Weights of a small image VQ-VAE.
Training: muon at rate 0.0034, 7300 steps, batches of 128.
Data: trained on regions of photos with short descriptions (Visual Genome), 203450 training examples.
Rows from block 10 of the encoder, named by matrix and row number. Rows with one number belong to one channel. Each number is 128 + 24 x the weight over the matrix's rms, rounded and kept within 0 to 255. All counts start at 0. Numbers have three digits each.
# convs0: first 3x3 conv (encoder.blocks.10.convs.0.weight, 384x384x3x3), inputs 140-159, a 3x3 kernel for each
# convs1: second 3x3 conv (encoder.blocks.10.convs.1.weight, 384x384x3x3, transposed), outputs 140-159, a 3x3 kernel for each
convs0.69:095132141088126161143146114090090130125122104128139148136114158160082126118113078129152141099126131110175162116125133126096139125094119135105108138156088153138099121160125146146134124136106117099107163084122137106132127107159084160159134157169126115127170113132125102134138126150108119133159115106138139107118129122125104127132148135122139133113123128120106148143135169109118116113146128090126113121148112124139105078223122144134112142123123157113122128107105146136135154124086102116134111127122107174107113141134107126098132099135119120148
convs1.69:176145129119124145109130117107131090055144114100140143084105120117080155109125156138101158115127156134122121113154123120190150146165170157142110177095101184102122104151127092157151112153172139143170161148083167150126094103122121130118105129132154135117196074134183132125110101088128117069103102093158125113147144112151119101121141182150130235098100167208126112201162116168172145123209143142167122114163134079085123065098224093143188114115097136125150121136101155118133176145145099147124124124108117152124123135117128111113127114126143072149
convs0.70:134111094091113125088136119149126135108174130100139098118129129120144134105165140132118131094144116129100143110125118106073112133123124124103116094178101096124103132140078168233092146124121144132099113190125104125094142083125148118153110109114127169121151154086134107118140132119121139134132155133136150134162143115129113119128134126151109121126123093099136127143114150095126126097147120164157135106134126109130125118145112118125120130141128167123115130144118115136116125128103119150114139117137139139100172113154156116111105213089137113112
convs1.70:133145111138164150140161183152127185138128133126143119112109163167153081149102107137119153135108128182144108115124135112034091114133118134169114117099121130128110123155161174114170109164130130131118136040120151160149103161186142142077138138112133144153123109130100136161112063139142112125147120135097086114090127111113112107161113137156119083151142101130086114110142151114114126138147126147115106139143107156138165147100159111110130183142142103158141121169126140134109164113175159131135120114148114095148133121146130122124119076106164175133
convs0.71:138117144126102129118098125125143128108090148130111120170184155168134155128119121131139153144124149119098118135189121162134126125103088134096091130114117119134138125132170171104134117133125098106087163178086101102131105062121130091108191128157125144089119164136117138118108131126089140143095130120136125112133127112122137105068083114094123093121125112171125139135126149116124127148099088109156120136127113123134137097124150122119107135091104100141091130129130118140100114149107142160135109145148080105149116153137102109128128085133097117107
convs1.71:101136115120116114140139125143110148141126165131117133106099131103113119117110142107150131112123157140143138103111144107109162115178146082148100121109100096097125144161117128146112149123130117116102097096131125142108117137103095114142145162124123105122120094111147139118128131129133104156112131126099137133089093146134107128117106167112110117129135120122113139102104139116115141117120100143100121132127139112131144131143130131148126135163123110150150155140135113172116117125117118141132118143154139103124135159145148180125136138122123152126
convs0.72:103119126098129163121104122132088129137150158130118106086097125110149131125142139118123139104125134143126154097129113124083133125113137138151132106068142109111110130124135111125132125116141122111116118130141097124141143148138115194150139149125113184125151117119109117125122127170086103117130136123106098132116175098126122108107105157154139103107132100119158166116160115143164144132121101120096126129116099116194141137080142131124141102157120128132118124099123130141127108111116121152154123159055090158112113117146108090131128128144109160110
convs1.72:119102136086103163107135108134123127141173113140140141118177155106105162145138153123175136163138163101093100140158128134149108082123103124154127114088106119145153130105102144138132098120119115103126149085111119232117138128130153102140131138118097085110141154125125128152109115123176082110116124109149140120138169182132143124104128140149112084138146192101070122117117106100135125090119097127097142109065082114111138160138114151180137144108140139173124141093099134138128133189151117128150153168146130130111153131121139136141122165112119120142
convs0.73:120057137113158141128147117154178137124153141112113128141141138103155143134136109120131123100141127125156123144101118124110142129124131122104128137141146111155119090144113097120121115144141151168103125186132134131123133150105136155114111112136139133097147149166119111119104108133104174112110152132132135109114173138122134162136173143097118152111146141114121138112126144114158114121117140135093157121128137149138124144156107117115103137132098096104115106120136146097127140165103145134140135146131160072123142120092099153126108145140085138120
convs1.73:114123140097143119135113138122098127092122149117119110139129147147114147134099152135130123111130155132157168099090095143159160143109094127123136097125118112151110159113128150089129127071123135105148106095127144150118139158180097112139138126108127090110126079125139107136093141120126119153145132132111121088140058093136148134133121167123094143132118102141134109090145154103129118140132109121135095118108108127109126151133104122135142170126109138183128142153122117110136105105154147138139168144135133124147128136117120142146135110129143124136
convs0.74:145141084146127116122119102124091120114108064137126117108117111153096142088134119093129150142166144159127106107103088122119100150168138120171120107130111097132108102150119128121088141090114119149086107081131070096122074150056130123178168150119159123109147111171121086147145129095136101122141108107118124125111111120111168131130130127149116135137155149152108142171104147101139134149127106122098148170172155116151101185131112126125089107131130137105131127113139146202100148108107103104152145139131146203162137070111173127099142096097141124131
convs1.74:115104125150134108144141109142131154155106147119119097136103132145151090153162145124090127129132128144151113091109094118098090108108144115117123126152118139086133118118183106091093127099189135114149084134159151113106121126130101094105165115148124132171094138119102102078115107145139107126134129133120121164110152163119149114127091151099110154126124112151141145118121151115165150104144106107118136129099156155133140108171106122160129112157142131126163145134167121124086151149116141132119125119119091126139116113140144126120141150103148117137
convs0.75:125148137141110155153135126166127143108153114116087132109146108124166129119159131114175123127142136121126125122125126132109116150124134113113099125118093115118112142078139124156139163159131112177147104186148130120118084113181121123147159085087172097128144127145150150131115126115136126125138134126139133109133141106134170150138124114164127120149119134121136095113054091109107106136114144122138149121142138104134135099150095114128082137135108109081089091133137112159130111143113105105121138122139123179113076114106118105162125186162136137125
convs1.75:158122118112133106141106100137114125152142142167132138112104116113128113131131142108121129113122133066094131084124145122146138126133120175131153122139146130118129137146133135152140089076107105146144126082131151120132148129127125116120114132099114135154116155157099115113123121137125115110136149127125079075157120118139124136119106096128125100112129141137127121104122106177126111131108128119137137132123131136129134149105110170164138113130090154122137130115140144111155153106161137112168102154126147120133127124144106112106112151113074104124
convs0.76:132125123103143119128154121109113140132054155120133141116141138108129124126139147128146152127142090124127095121138144129156129115122138100130130111116134120119114130139124137106130129124143140117128128155125135151103126117102131102094119141096122115158147098139144131129114112134109132122130117106126173138142079142141123122100138150134152134137128123135131139117255137144135157121133132134131122121114112123126119121162148110130141123134141124015161118122111133121102122101098139111131109111114161000187112121127114152130160120149148110147
convs1.76:141161093138133114133125121127154158172059125145172094103094117097157162162117112130102137154105108131141162111079139128129172154160118119111135095113079121087108166161118161134163132112146176087126158158146142149098127139117128082131118134116155126079146161113161149161120122139051096090129094156094110135122090072139172128084115123085099186108104141180134156116121179116100144102128109126099152159124137145123100134129091116096132170137142160179077117112170147120148147131165120111103135090149130255098137115125098158131159063212120110117
convs0.77:135136125210161095135120115103143111130118101120119120160142111160192136143155117137128131165142103127130113134128112118115103130118113104137143118121130137118120117136121116116129124151117117121124224123127139148125076114115191141135116106097125117143104111149097124138146139106133125123127133127183191163110143145150150143127128128091101153085121140189100129167159157192158158139112105138096139110107140138128124111142118128150108111153134129134117130137149127137138069139115097138122149125134133139150138098135135146127149100128107152134
convs1.77:178178150128129105120123128137106158123114079130148127133152133105113101138113154102073148077120103133141058153154141165155151156155089088104130111139179097119149122124144165100134133128131113124099131109161131139120154140164135128154145128171137103106089140123090066087141160154094137119114141122081135144072119107089135097156136171155114166133125144101153119053076126097139148149158151108177159122146096136121157140114140128155122109153106122141165110178096136139111163122130141157150164110121120075183147155128110120136141149111096143116
convs0.78:140162113133131111116116113111130113114143135132130130137139109117130102126143119136129087094152146128119137130135125118143172115142131147152117149124102156152118127116167141081168113134148109131094107183157058105121154131131125154130144118139143125148135115140137105127126107085099155085121142112122130159096122134102144125153079122106060140170076133146134091148162080148112091150126124155114109134160129131178112125208055131121100124126109152141116112110126133108106137139154147122166113103100150137146147110145150141202129124253124118193
convs1.78:150157128150150133163178092107136125094136151143129137125161139121110141132106131155146143150177121144136135122120149115132125165119166109101069120140049116134099123131127158110071177152122139136130152175155136133147111122087113135051189172081114110125159124153109144183132117089152083173121137166117140104097111140117110135162124135206174129203112115150150098096160143146119117156083116133128109129076149125125113117120140146147092157129135165131187167111178124137121152189133148146129128087115100137094113112127149157128077125102141098090
convs0.79:114127097126134096145145124133129125139149098100098117108134124100162112101158144115141120125191154141126139156134118113173127131120157128109109138107128129124110125142136153110174124116137095129091125077130119099138129119144076089134100161154124102107134170088133127126111114093130167131118120126121086114122151140120122140117133143135191121137152111097161134123159131082163110133105097105126100163104133077102110157127128139136132155124134101034112133112111116121098114149137107128116110124126137147094102111122103139119103108138084102114
convs1.79:141128153114120123155163147125154103129088078119123111119160134131177123107182118107163166095132132123110182128127106079148100107122117077140124143121097141126101101146083095148158098139157097139136081134145143170129105079125084045102115112086122128123101139119098154121140137129185071116174163126156097090138116092138084088107081153106087147150120174121141125158086105140101131121123167118069147103130072154131139158068141126114148112117069117186094157137097080171145155130074120104144123108131099144153103152106117162150132095130133132108
convs0.80:151149088113136097121145143100144101126158147089158174098094137083105151106140133119126155138158141115114104114127125135114098120134105150128149121106140127099174130137137098095088126134082106091139168121104157113205115147162120162061109092156120121122115099108134126113119145091115128131115135146130126109116142141110133129091144122118126142128152156117132128133167137132179120111131096094157131141120145145117136134136154135164095137128118124083151144127133138121132145129165075113122142135095195177126157130147130139134081129089145122157
convs1.80:149120152150126119161088119088137131141135139104113090111127142143116154127114120131107137121109116139142140115134132147124138123116131119136130110141103116130134150107135137112106093128098126129113145140115126121121127154134148101155145108121116158122124139124138148154128117149113110134124141149103178125116171126126137131130134143109125191130142151105130148142131142156133164135159148127116113116129123093104078139098125108115088151146146125195125161150112120117123142157120119116166135145128126115095142134126132144125113119148145122104
convs0.81:126141121116072144129132129139140148140152117131129141113128125138134122112146122120146117116014140127150139129119135125134132128126142105124125152120139113128097127117116138153133140133155100100121083039111107089140132126133139036150154152113142111144124106101142107123122127123129153155130150113132151148125165146143146120142124127108111099145106138141155153136000152138160130135126126131092104146096115147124147129179129111146125122126126140186143135123131120127129129166140127138106123133112145213114118132107136121133168070114142124135
convs1.81:149135117107125129111136105144121091148154123095127109112155139065144145131093159160134095162124145111229166105112073109098149084174124149122149152103110199111068126147075123155115181095092120177146173056189138153108115132139111186110133162108131155123100151105124100126137126111146152119155100142085118122111044172142161148142133070142221162151106082143014085101243061111073126143169106115098196139159116153097136141183148150119109122148114123090095133164132105073110172095117093153171147125141126245061132121149132144110188000131112156119
convs0.82:114091126147138125136213104122137126129119113120208116118101146119117123100088126117138142114073142135104124134117151147135110118109142147127122143145117139119109149128144154131120126183098135118142110132106128096116132113117108099121112173184126147141146155137142100109101123121153133142109135117139145112141134124129130135119179131139138110176158159097119101116118101149131099132155153111133079163112118124165125138143158136186131095143114114101135123138128163132130109135137121042134144095105140160089155119105131106133117160134115185119
convs1.82:148113128123094158129124145128213122163180149118132137110113118119118126131151127087170111109160135155113137114144148134131099087075137122148157145123145100129133140077130118136124125081159130139125132135133117119148123088117104137126119140115109163080106105149118111145134142135110113148104131105142177150157127107169115124084145110125106128131103117166089162155115172138165128117120135146134129085117095126167134126118118094136131112114079103134159136159135133071101129155126098120159123112141160144165121111124124132110126147156122126125
convs0.83:120099125115118138116113105148138138162109050142124144114106120113091059151085131137132107112125103132112134132127137137138130144123133125119142123112084123125126138123138148136240117092120129112137114148063129130098125129101154117158151152100105116111133122153125117156118112135126127150128129121138135165114129181103112119136128132140133113107115107117143116104139116121127126105119130120131174122136131146138143137051135126134104150137115121098082149132108140132144145138154134150131125095111095138061136101151138132135147124204117109147
convs1.83:123120156114133135149150136148164096150178108112157136031082082044162103099123110136066117066118151110128143112133108079163120098138160188187180186099155131147153150126106044117080126099092146098144085125113106129120128094120204094122143146102119138171156093140149151174137136090138165148118155118126100121065126147092135123143052107160088095141134107162093100119078106166140099105146142171101134148178137105118089216067054091072063081118096050234155136127087144123148136137190170146156160127154111121116131141144125134102067112132127111109
convs0.84:144123140095149141100150099094118117102113120135136104128114111107119157154128127134120120119112103135142119111126131103167127141145134121127122122144100115152110157156137165165104133152143107130103122073148126134098150102156135118146131113108131124119058072125112127096112133122108105113112123113131101116097096118108115117132103143104046126129069136167112143109088121116118104116105123116063111125096115132158134169156139145142132133139138115096132124099132125103137139122143105111124165136120173138133125146132162184093151138126136143135
convs1.84:114131160128213169142180135137128135185076127136145121127116154118140138133114123124116120172159183157110167142115151173107162169148106108145137129124138134137150146145150138129158102093136128130120122101141169145131143121106176113133153128134158122106115085096096109119157103156145127127147146123102134126137087099128142112126135175177113137150154160100155124112099079122111129149117144152157084072214089116142136123071178140104137116163151126189069153170072141164144145192128140091139114159157116147173113140137161078105178009098123069102
convs0.85:167146123133144159111142131111128120135105090161162138131143129158105139135111115101116111127097113107108091126131133136156124122106140110110091112130170133154126143116127145173117139165135150163130095132143110169097141127156076071130100054118157118142152142122147106118133128119144084118127182143118147104126109121159111139126076133114159159133150124130106099126118097090119102113143138103149130113127119125099116148035121129167120149152132109137148114100121137146102126189150126149135125147113133155125108114129139116134150129118136155127
convs1.85:124128108115077103143127136105109092155120123140147123143110125159160143125166084160141123155119143132119145145157144088119108122130144149101165112092101132154125099116133076100131138118116120123132084137128127112167161133147131145129149130138136112117146134134123156123134145134118169105112126101111127108126171125126100111167138126146131113102099094123152115158146127130154127108127116131140161146122132116127128128131113130118117110133131112123137101119105115123118141172131118117147142132127105109148120128134127095146137119115169137129
convs0.86:142149122154167099152091121139117150149124116098061138113138151153151150141116139111127107114130071128105121111143142110150122101123130140120155140117126134115144138152113120092147135127131128105132131175103120127116115167123135132147119108102137119155131131149114169152126117119158160169142119139114130116149156117117141098129137141102156118119159152131134126126188106130179097129140149118123107125103140158110105127104114098100120129131115120131135152164142146127126130120104121123098138116111140129120092049130140153140164145136141127147
convs1.86:137164142138103156151134119114136114127166124113143133123110105118109090125086122139117117114167150110190091119113116118105115135148129123140151119168168084105127110113124132173105104137122109146123166145133144157118106112123106163117116114161133108125120157120113100105119090087135118089138140098143148100141119142139148124105125139097178129103126126129164159141087116141141142171154099141134170093115145131132108162088087140111134125115108121120069159148126119182119129146134122132148134162126107105132117105127128169131142134145119108128
convs0.87:149145122117130135152124129111153182115141142153143118121118100088107141124115110141132142154154146150140129129141119153154137130117171125120115128081109135143123122146145121157111120123127058125114117145129131115108124156137132139133112141102116114113138139146137126127118129120125127123118119113127151153129119121137121121128106110135123161117124095103102105142143129115092120126144126122137106119152112121124117110089133140121154127136142112151149125127129143101140129096131129145159137121149128116116131140146142136139118170093123118127
convs1.87:117097071079157099204174129185114164119144150156126131125076111079149122061135136142161147127177173152153132079102109125133129135214146149139140168114107142144136137134138094167138107124106121126123139101103166146109114100104106131121144115117116137176084156150133146140110115096127089122136122157168114132185124105123083101119127103099058127170149128149112131095082118158151154115112108183143128139126086113115076139107124133115114113127102139098102111097092132120153136149143085127104141113113111109098146098121146149113130092113109139119
convs0.88:131124119115136129122135140156153131126132105133142109105117109166148145153139134131141134137170152163105113137150127112155154120109122131127157118114124148154114144153153111154147138115147122128105108120212137126153115133137148135190149111112141132123114098113126139125143119138155117137147159096133118123131102118149137109123134152109138157092148135151117129116141132129114131147098120111092152086164101151108133154134076104091120146115125126085120118113095109135108112143133131111155158095108142188103115145115190160126121166119129115128
convs1.88:103108145162103144141152105125101125119126120114132126133148140128137112126134111119157121117102102121138104131139132118137108127147123107128134141115138099084138099147113109093128142140122118130111123118121120150119153130120099177136146110092129125115139086129116119123133125121127144142153122124173114147155126168141146142121115140102095143118132144145147144149103137138130135130157129103127143164158115148106136141126105108096085139126120151124116118154110139110103111123123114145126124143135112104112119112127126116147147113141135133126
convs0.89:115142140127133150142152116115105126127097125108141114140115128135116110137115119149135116071061111138157124139123120147141112106052099136131103106112144140107114136121114122080155113090120097069156183187129104126126133156142128160122141197115122125138119178100129126110145111110127129099114116113114118127090050108099153113133120144106157149123146132158123117148112115110132153103129120133124159089101125119118123082121103107092112137126121118114131123121149130140124130161134122139125116113127108117161133117136155142121137142161187128106
convs1.89:150153165125095115158144120136146109133131121180172149128127117198128141140169098093103124110176143127128112149136118143136105124088122108104114130143081111131111156113120128119116141155131095104130155107148099164128107129136134070138144124148121139118120075146128153136104098114160118150137126135106137147145142120114135145133164158079068102140147176130103157121113107094103118069082100075112102141146137132137117135167189163174122149149156108168169103133165132154157172105123082145138123141163126119134146149145120110127135098125131111138
convs0.90:140119120129178133141124089148153138079066147115091165131147115148113125112129110131123146143108163087129149114146138154115125117129147121103117121097146151125153133107139094181119113134139130161121136113136105038095133125103090057144141084120161125134109081118157094126101138121122114162129125128138137105106109119122125136122118123110097085145127097132122107079136116105116124135158104116132084110128118126099115127128129171159126134130120097112095138125108118132157118141139111124145118076114196090036103128119088102105125180119122137132
convs1.90:117144087080100133131126098080103120129110161133112113157136124113145111135130113106144132115111132144118129126166154120178149138141131120146109113129116108125122139158122140133122132158172145168122122158103131136109156105137115170144127119102148137096150136095133132136157151141115144123122111123141151134157089133136117133155139140146154191153185123119148144118185131147117124127134144160167128154122141108105133127125131141139128138139072165145094125123101143155154109082121147121109147119115147211120166132143114107149140174153106127110
convs0.91:146122081095134144116089160136146126136137114107097192145113141134115095093143111158169104151105092089128146119127128128143115118164130112118127138144144156161127147139170119146129143127151108111077115125171163207113086133147155093079104131084112118104103149128112124121125127134115140143130122128114107151122124106105075088140121115076131117108133125161136140108103111086098088113097092120155129156110144096147145174158113082132173136130127145140155122116106096116098119137117153090132156147135122114093132136079152141108097118133140162136
convs1.91:148102129117120142137127117100163148143119128144131137141105122106141105128136113125074096100121158131164130091136119131176096124149137126156107142103108148140126135159099115153111098135123084148113164159108143140129173121142146123120126106103150097167125121156110143159132118114153115127117149140100114137132122131126134115129130135152113139139108147101127096114155128107125135143128116157118108081107101100107108144106098133144113128115103116109100158116104111121137119117144146162149097101118147147117112129139129120140113116134127102130
convs0.92:147089128124102138129140133124170139125102127126089077094122108154148169106117108127129108140092125106096117107138114145159140118140112135116106107103106120105121099109116141130149113158118135095125148104113142120155103182174101112099105124115145109097104112119120135186144129126126125103126136138130136103108121114121112129122115122118133140141130142141125117169156183114104130129129145096115124138112118121183132129112109113135111119153166125122138121103137128175111114116146119149122106183149130134153118117054110142091141131156122121107
convs1.92:112152106100081130123208106162137120129106163142133086144131128100127112102132144120126140119120137124145152107130136116138160147181139124115106143146116132128120104132147097096109113132121114128150129142102123122096141112152155121118136146124095125114126125121121128083136123123104100101152133108139135106127111107124110161140166134148124142133130129132139141123132132100122153086087112112122117099107144142165134160144125135122120105131132136154120144114104132119133086101130111114153168141106146133132110135099101131130107132109146137108
convs0.93:112119125124119096134146127150156124133171127072111131141136146146117172139131146101137108129144127111124121105108115124143177115143149134155152113169098112123127132099129114129131110111142202170153136116084117105125112115121103185086143128113193149124164152118094133143117133132119131124122146128109134141161149139108128151124125146151166104127137123097109154137090154131093115146147104116122141107123139133152159124103141143140148151117135143103165119088105154148129145175133153098176082110119176148169114147180105117127108108104106121178
convs1.93:135149141109112078112145129126128135169132127116112110126135114118090143123125115157118119139133141125127128125117139098116164156113177136113093158102114144139079138113118129136152136114138128116106128089141137096091117135168146090118133134140120139147134130128150107107137142136117143119130148165112121138128088146102124125126107139119155155162129167127135119116139122125166153163139100117137145133148118110129126139164115080135131149097099145157135152150122126151127119157127098126124111107107148098094132128114134132134107131136128134156
convs0.94:139145119128122072132123130138163121143180119101144141126112112152154129132112114098139109103085076120123121145109151124137156118108102145138107107170148136128140124125118111163197138118127136185132121126100118148156103142137148149059107106169129184156129131137141159151148143147119124130138094139127147125101170184101141139136091108117107148097121157152130107153167170129133100123129141114134106093140133132112122123137087116118132111131138136169147142147113138128135130127137107128142174092068126179150125116181140115106081070131091104161
convs1.94:136109112108159122133099134154128118127110161122118155119118125105107091121110110121126130117092131153114127127170151174162159145154146134127113119086127119148135110142133071115076131135125091119135134099125136105134155139156124084119120121147141094145148151148123131117135144119126131127134134129113142141112093110122124113147096112111108158142135128132110129159123129125143117108118144166110141109111119128132148127069127123099110170117118123156170119150093123133127132136119109124144126129138148121096169109113135128125101125140116134108
convs0.95:130097146130112115150112123137128120142160097133125119141151134107133129116116126122126163158114159139124127127140109106195120120163140135101104131106097130121100142123127138172133142158111133076096096152110098121120094123079132073083130086093147150152111121146101143161127139150112061071115095091148148135105133166119092131142157173142132159130140132117100119133103123108109118118130147132170134096160122131105129125161143119153105120109135116080082132148136129136134114137104126143116119133128132105121113104133169149140153173131115192117
convs1.95:098125115132160175136111136137164135148146097132123121127116100145119136106136117131154125161124097130143163137061080121000121143145150143078144195135162165141136160180137121112116135161154136124119113124131120157138188140137158144149116108125106145135139150145142147137127169156166150107099105140147148153150124097165142147135113111128199128138124082155142129109193166130118111142073091091065105130139132109096124119081141089163087132124148141145114137113080105098063101171121115095132117113151164214140104102136134108133129159126108127153
convs0.96:119116099135063125139121095158145128173127155153105144090097133121146161135127102132161122158174173105120135123129108138144135114121104131161148100148128114143132103143138127103110121178169170093110144172140101156142145138107121118133126161128116121119142149115143114135150116121099154111121129129131131144132105163148125125132118157107106124121120105125104118128158128126149114095132126118134133137133147131122139176114127132153132145118138147113104102098128118125120130139119130133151131096129119114091154100128109150135124129114140166108
convs1.96:111172149113110143135132110114121162149118129107116127111131157137143176132113152141115118131141114114098108127142143145151135115119142143142136087106129133111128132139131169103127143138126134126143113107165124120136125095145101133123122141121135148157135121162159160163120083129129150151138133150115144128090131172089113112134156131157111102141115110123098147111105107092135115138130115115113128156127137153156121125118113120139104124174135181154120137134122142101129140143154152106159120169124124133147118136140135126134122122137119131147
convs0.97:102113118097078091121130100114127125121114159122114141144151133136085073145140128127118127134121167098075124132134126090101113141197167149141139114128107095109120106141109106128145126129121186118086156128140137136120128102112115087144148144151098123129122143128092112117122122126135123120131091105107126124153152128091102125128144119146145129102094111119141088104080064129158120123146134073088101129129133124132106107126116123112119118140103147122116117140113137154133131155143102104126117115112088122102134114107112145120133141142131139125
convs1.97:106117159138118146113122111141144120123101102155183159093138090145152104115162125185183150093135119122130141105139125092122112164125134138174176151152163111115134112111114154089140127127091118149115107110118109102119072094104061104094120123115128154134125082130115132112156142145160175122136102101182135133163174144132149142155122119127138093119127136166178153110077046167142124120124139103074102134129123128154134104143131119142127118072109145096141109123147120112104172135119117117140161129113153098094116153093115146138113140102126110121
convs0.98:094139105108134137115077117134098121171136159151114148110130142133155128098137156116172131090124099106109114101125102146098108129142153110131139110136128124115109141144110131135140087097111106103097126127110167127146121139137154143109110096110115150132140101094138155153119127122124133119127105138124145096107123090146116101130123115143176132153137142132106176082142174096120136103098087121149144111146122137149143111163160111131178134134144130105118121132130121112113151141136117125128108089092130112147136136137146135072136131116120144126
convs1.98:111124124109140134129111116121131118121124098115122125155131129179142175147138123149142116123121103139141122114107139128115120155116114138133133145164144121140160151114106135136116177159104121124134112141145138129129106097125145126135098118121107138153118134122114107087143121122103137124121135124126117114116143138131098130114099156129109161104137136144124135113095126100135164127137105110127133149132146126123138103116133147122170132128115146125109108136138142147112150160131114127137123141102116161116121145128138131134139139148137111124
convs0.99:124112102124106124165146144145130131169095171129131123137120153117101133132122143122164114095120090122101124121152158140056185116131143092102114123124137146133156094130106144103143119142106105113134121102150109154115136118118139165088149135137136143149122143160111098115126132125162154125141135143146187135150180125124125124138123141127192106119118139112123143100162119132125141129118124093107120114114114146133098130126144114123143108144103123233092129137121143136157129108151134114167125100118117099099153092096132143122173122145122119092
convs1.99:115186158147151173127153150129156085106146116080154115095128103150084144103082143127150149193061056135077096151144166082064097116121093105117166122193190086195148133150106136112109150038135115130127090174135118133121159135123126099121167114116159176137190139201167183119120137176108181095162141144124116125173160124115064103082085141139113145080059136101171095170121110150158118117135115125144152168082147114160137076133144130184093128103101077066145118176162136122112117123112155102094076107080135151110110147099133116126149111137130113125
convs0.100:117126106130176164095143129156139112080132106069099121129138137134126144131099144106130153119136135147142181112113093166176134111136145136129139128139117123144092066133107109099127104140157100133154147086112143135142147154138157140106150115139113121128129126133107076120160135136124147122118120120149141122132140146152134144121104139124166137125179155169107104145131151144166106120097113139138158115125094141117083121122114102109145132152119148133128154154130100117135151153100127118111122143118109123092113148108064116136098101113103123138
convs1.100:139123118141120127124099118123152170148127133138140131097145137157129143132126126082108137135122106156107116099126115106134104107144124143130155102108142120140143125131131136130096156091116132138179105124113110118123128125106121146108140135103128142126143105138097136142122103113157110157149162137145126131155121121122155130132109136096110072133140130117084100128116112148177116115137120128155135115113125116136161118122153135116111133138159125124142132143154133134138119123104114109138147132149128127128100139163149152144141119150138127095
convs0.101:120145118149080083123092117128136114118097165135109143105115145129143120115132125142159114130117129128097122139115136105108105153114148105136096130132127106119118150121118134124156122116122110087102098135057143100095147114098100123138132136143115098100138141080136120140125130105150141148142124129117092104146113136141113107121119127138098107136125132120129137131142136143156124133116139133140128122112119136119128113150104137093133127123123147113113133122104105114124123111117132118111146155159095125152085140107133140129145132161111119086
convs1.101:091089110169128074105133122112159107126123147133146128114127131124168140095126138165171154131125136093110136141123127135151120142109138158132138134109122149121127139124134145172162135138145141121124116128116112121148100117104139100122120127124111122127120094108128195139123120122114135083145120109159115085146088158139117132113126106117161104133154113126096076136116114127114130158138127167121130117097096102112129154139136135128138123129128085074100110097132117159111101146129150117111138134156191082132122129143115128126112143162125120157
convs0.102:127138161099119119097158115123107150092122134143117140159154154109156149126150152115112140080128134126138127123149116109131114139132099121109135135129125137109123123075133138152100105099099122145114151060154120115085132182128142142152122150137089114101144158096160123141148151100133171132129168118108117112137186123098125124119109135099153118084126098148137091147160130135095140117109128157107135126122114157119105144129119186096130104121102115094123102075115109126117132081119141117115096131119109103106137107119105110132138134093123133171
convs1.102:095137126120079149138150123144125152115112173119152159124096125127133115149129136115127142151124122094130115108161117131203108084114094102127112149115144134123123115131114117140131131143104108108139148128101102119121127098131102130105144096118121138124148158120126118114142110105143121166145125134104124164149117167155138147143126151130126104120108158102133126106134100153128120142144140102149144141149135125141124124160127145146145116144109133142114140140126129160114124109102099120151151151136139127116110152151097145121104135131135142134
convs0.103:117123138111132176141121161162157111161098112134155143112126132133145118127128076121140122152123100155128103112124113123114105130113108122145105099121118119105121111115109143093163125102152157086089227126124109105101053084094157138138125115064135096101147102148120114127138122107112104117140161135125108152125107117102108118120106070114117153115167136128102143160118132148081143136153118118136150127152143168125183130089160113147158141107149086129131134145129123125133118120116113139144154151160126073162110120167127129106180098157169109149
convs1.103:116125117115140127110150146127132129138144137111121113118137153137122123114120085161140134162133133122097120136123104134159120149135120140161145130114149119118140123151122096128115128132112137140143118124118123117103148135126124149120159122154153143113161136125123138118127154114159121156115120127103144131109137111106121105156113134139129117120130140104128100123136119142142092105094164123122141123124131101131132114134165141115098131146118120108125101132126134140116121136125157133153129129123149112113149143124100129115125118131129117142
convs0.104:106140122141129120134113141147145113148159105119116117090137131137107085166174172125130120123135126136128124125168140131096103120132140129110125107144148110121145133150112121102165101115110098174166123132133106137118135145135117145123174143152159154125142120133137115148110114100116109092128135138116126104128195134105077113157123129120129144097137112127128122177147122164139149172126169129134108105093134154140110091137136100122084137087125129153139135131114158130176123117118098100131119158119153150103120094117165138153104122112126107119
convs1.104:175143136150124095163106115166118174127083125112156118113129098162127132127143114108116157127093159117118151103132142122160138141126116131133139141139097151102117141143109130107115151107125140125127121136145128131095124137112103101116108140108102152132139151170144145150122101123105157116108109153166131122104133119119147181087127146100131129112128098142138123137139132148137122120105105130123132125117097107086078126129148126103097131082144122103142126131139122135129132168115100105146121135089129130151140136108130132143133133124120111145
convs0.105:088190137103117092142115146129225131168114132106132119100083115131113116115160149173211183151112139139135139127100118135138125158147151139133140162138135126124133146113111110145116133162110129139103090081175113096126114155154115093116144115099124134122115092147122118131113111123141106154104109127130078121131139121083101158110119129134086136128141156091113127129137139143153117108118135141129157138107136098141150103131128145130146136101117133096123122125126129086089129103147145100136125098068146154114103129144126135078099125148161121099
convs1.105:144107148132172104121139146140166127122147121168139130102143125096166135133153168154139116098110129123083098103123149147158129128117147114130139101127097079125112125136123137148160156187123131170147117119124127145116134143111146138118147163119110142126124093140128142123114106106153123157095126119128139151144104139158150116110150146122154117078126145150133145171135122136142152097141130122143144146174155127102127144110103130125109128125119116127119131107138122121107132097129131118107144134113145112122125173124125143133099141135122099097
convs0.106:138138147129119149134141125112089146135150137111148111083148123104119123121134104117142115162076142112124136103118128106110123098131136141109121144212126133129136119111116137094104127135103150128154103205124096124131124114124129124138124132108121102132128170114105106130127125130122129108131135136102135124140153112133125116111138090092136110141142139135157133145208110128140100143131147137127133145155122107145105085053106126103108127122136123167133140139123131100109143077160127097151102131160106005120110105138103137134143107129123136134
convs1.106:127100112126151124096099104122138158112153095147141135105140163093048133152088171099159121121168092137151141157100110144093145138111126123144141097097073122085144106162159132064176097145120130112101131123095107115126134141116161166135124153119140149147120141138133164118129099125139192144154159127134103140125114120112122141107120092131115095145078125133120100101063103123126154134163109197141132123133122134155086128230163124112110120160077159117076120129149127144132052118113143121137130168156152143155135167178130114106111132118141108134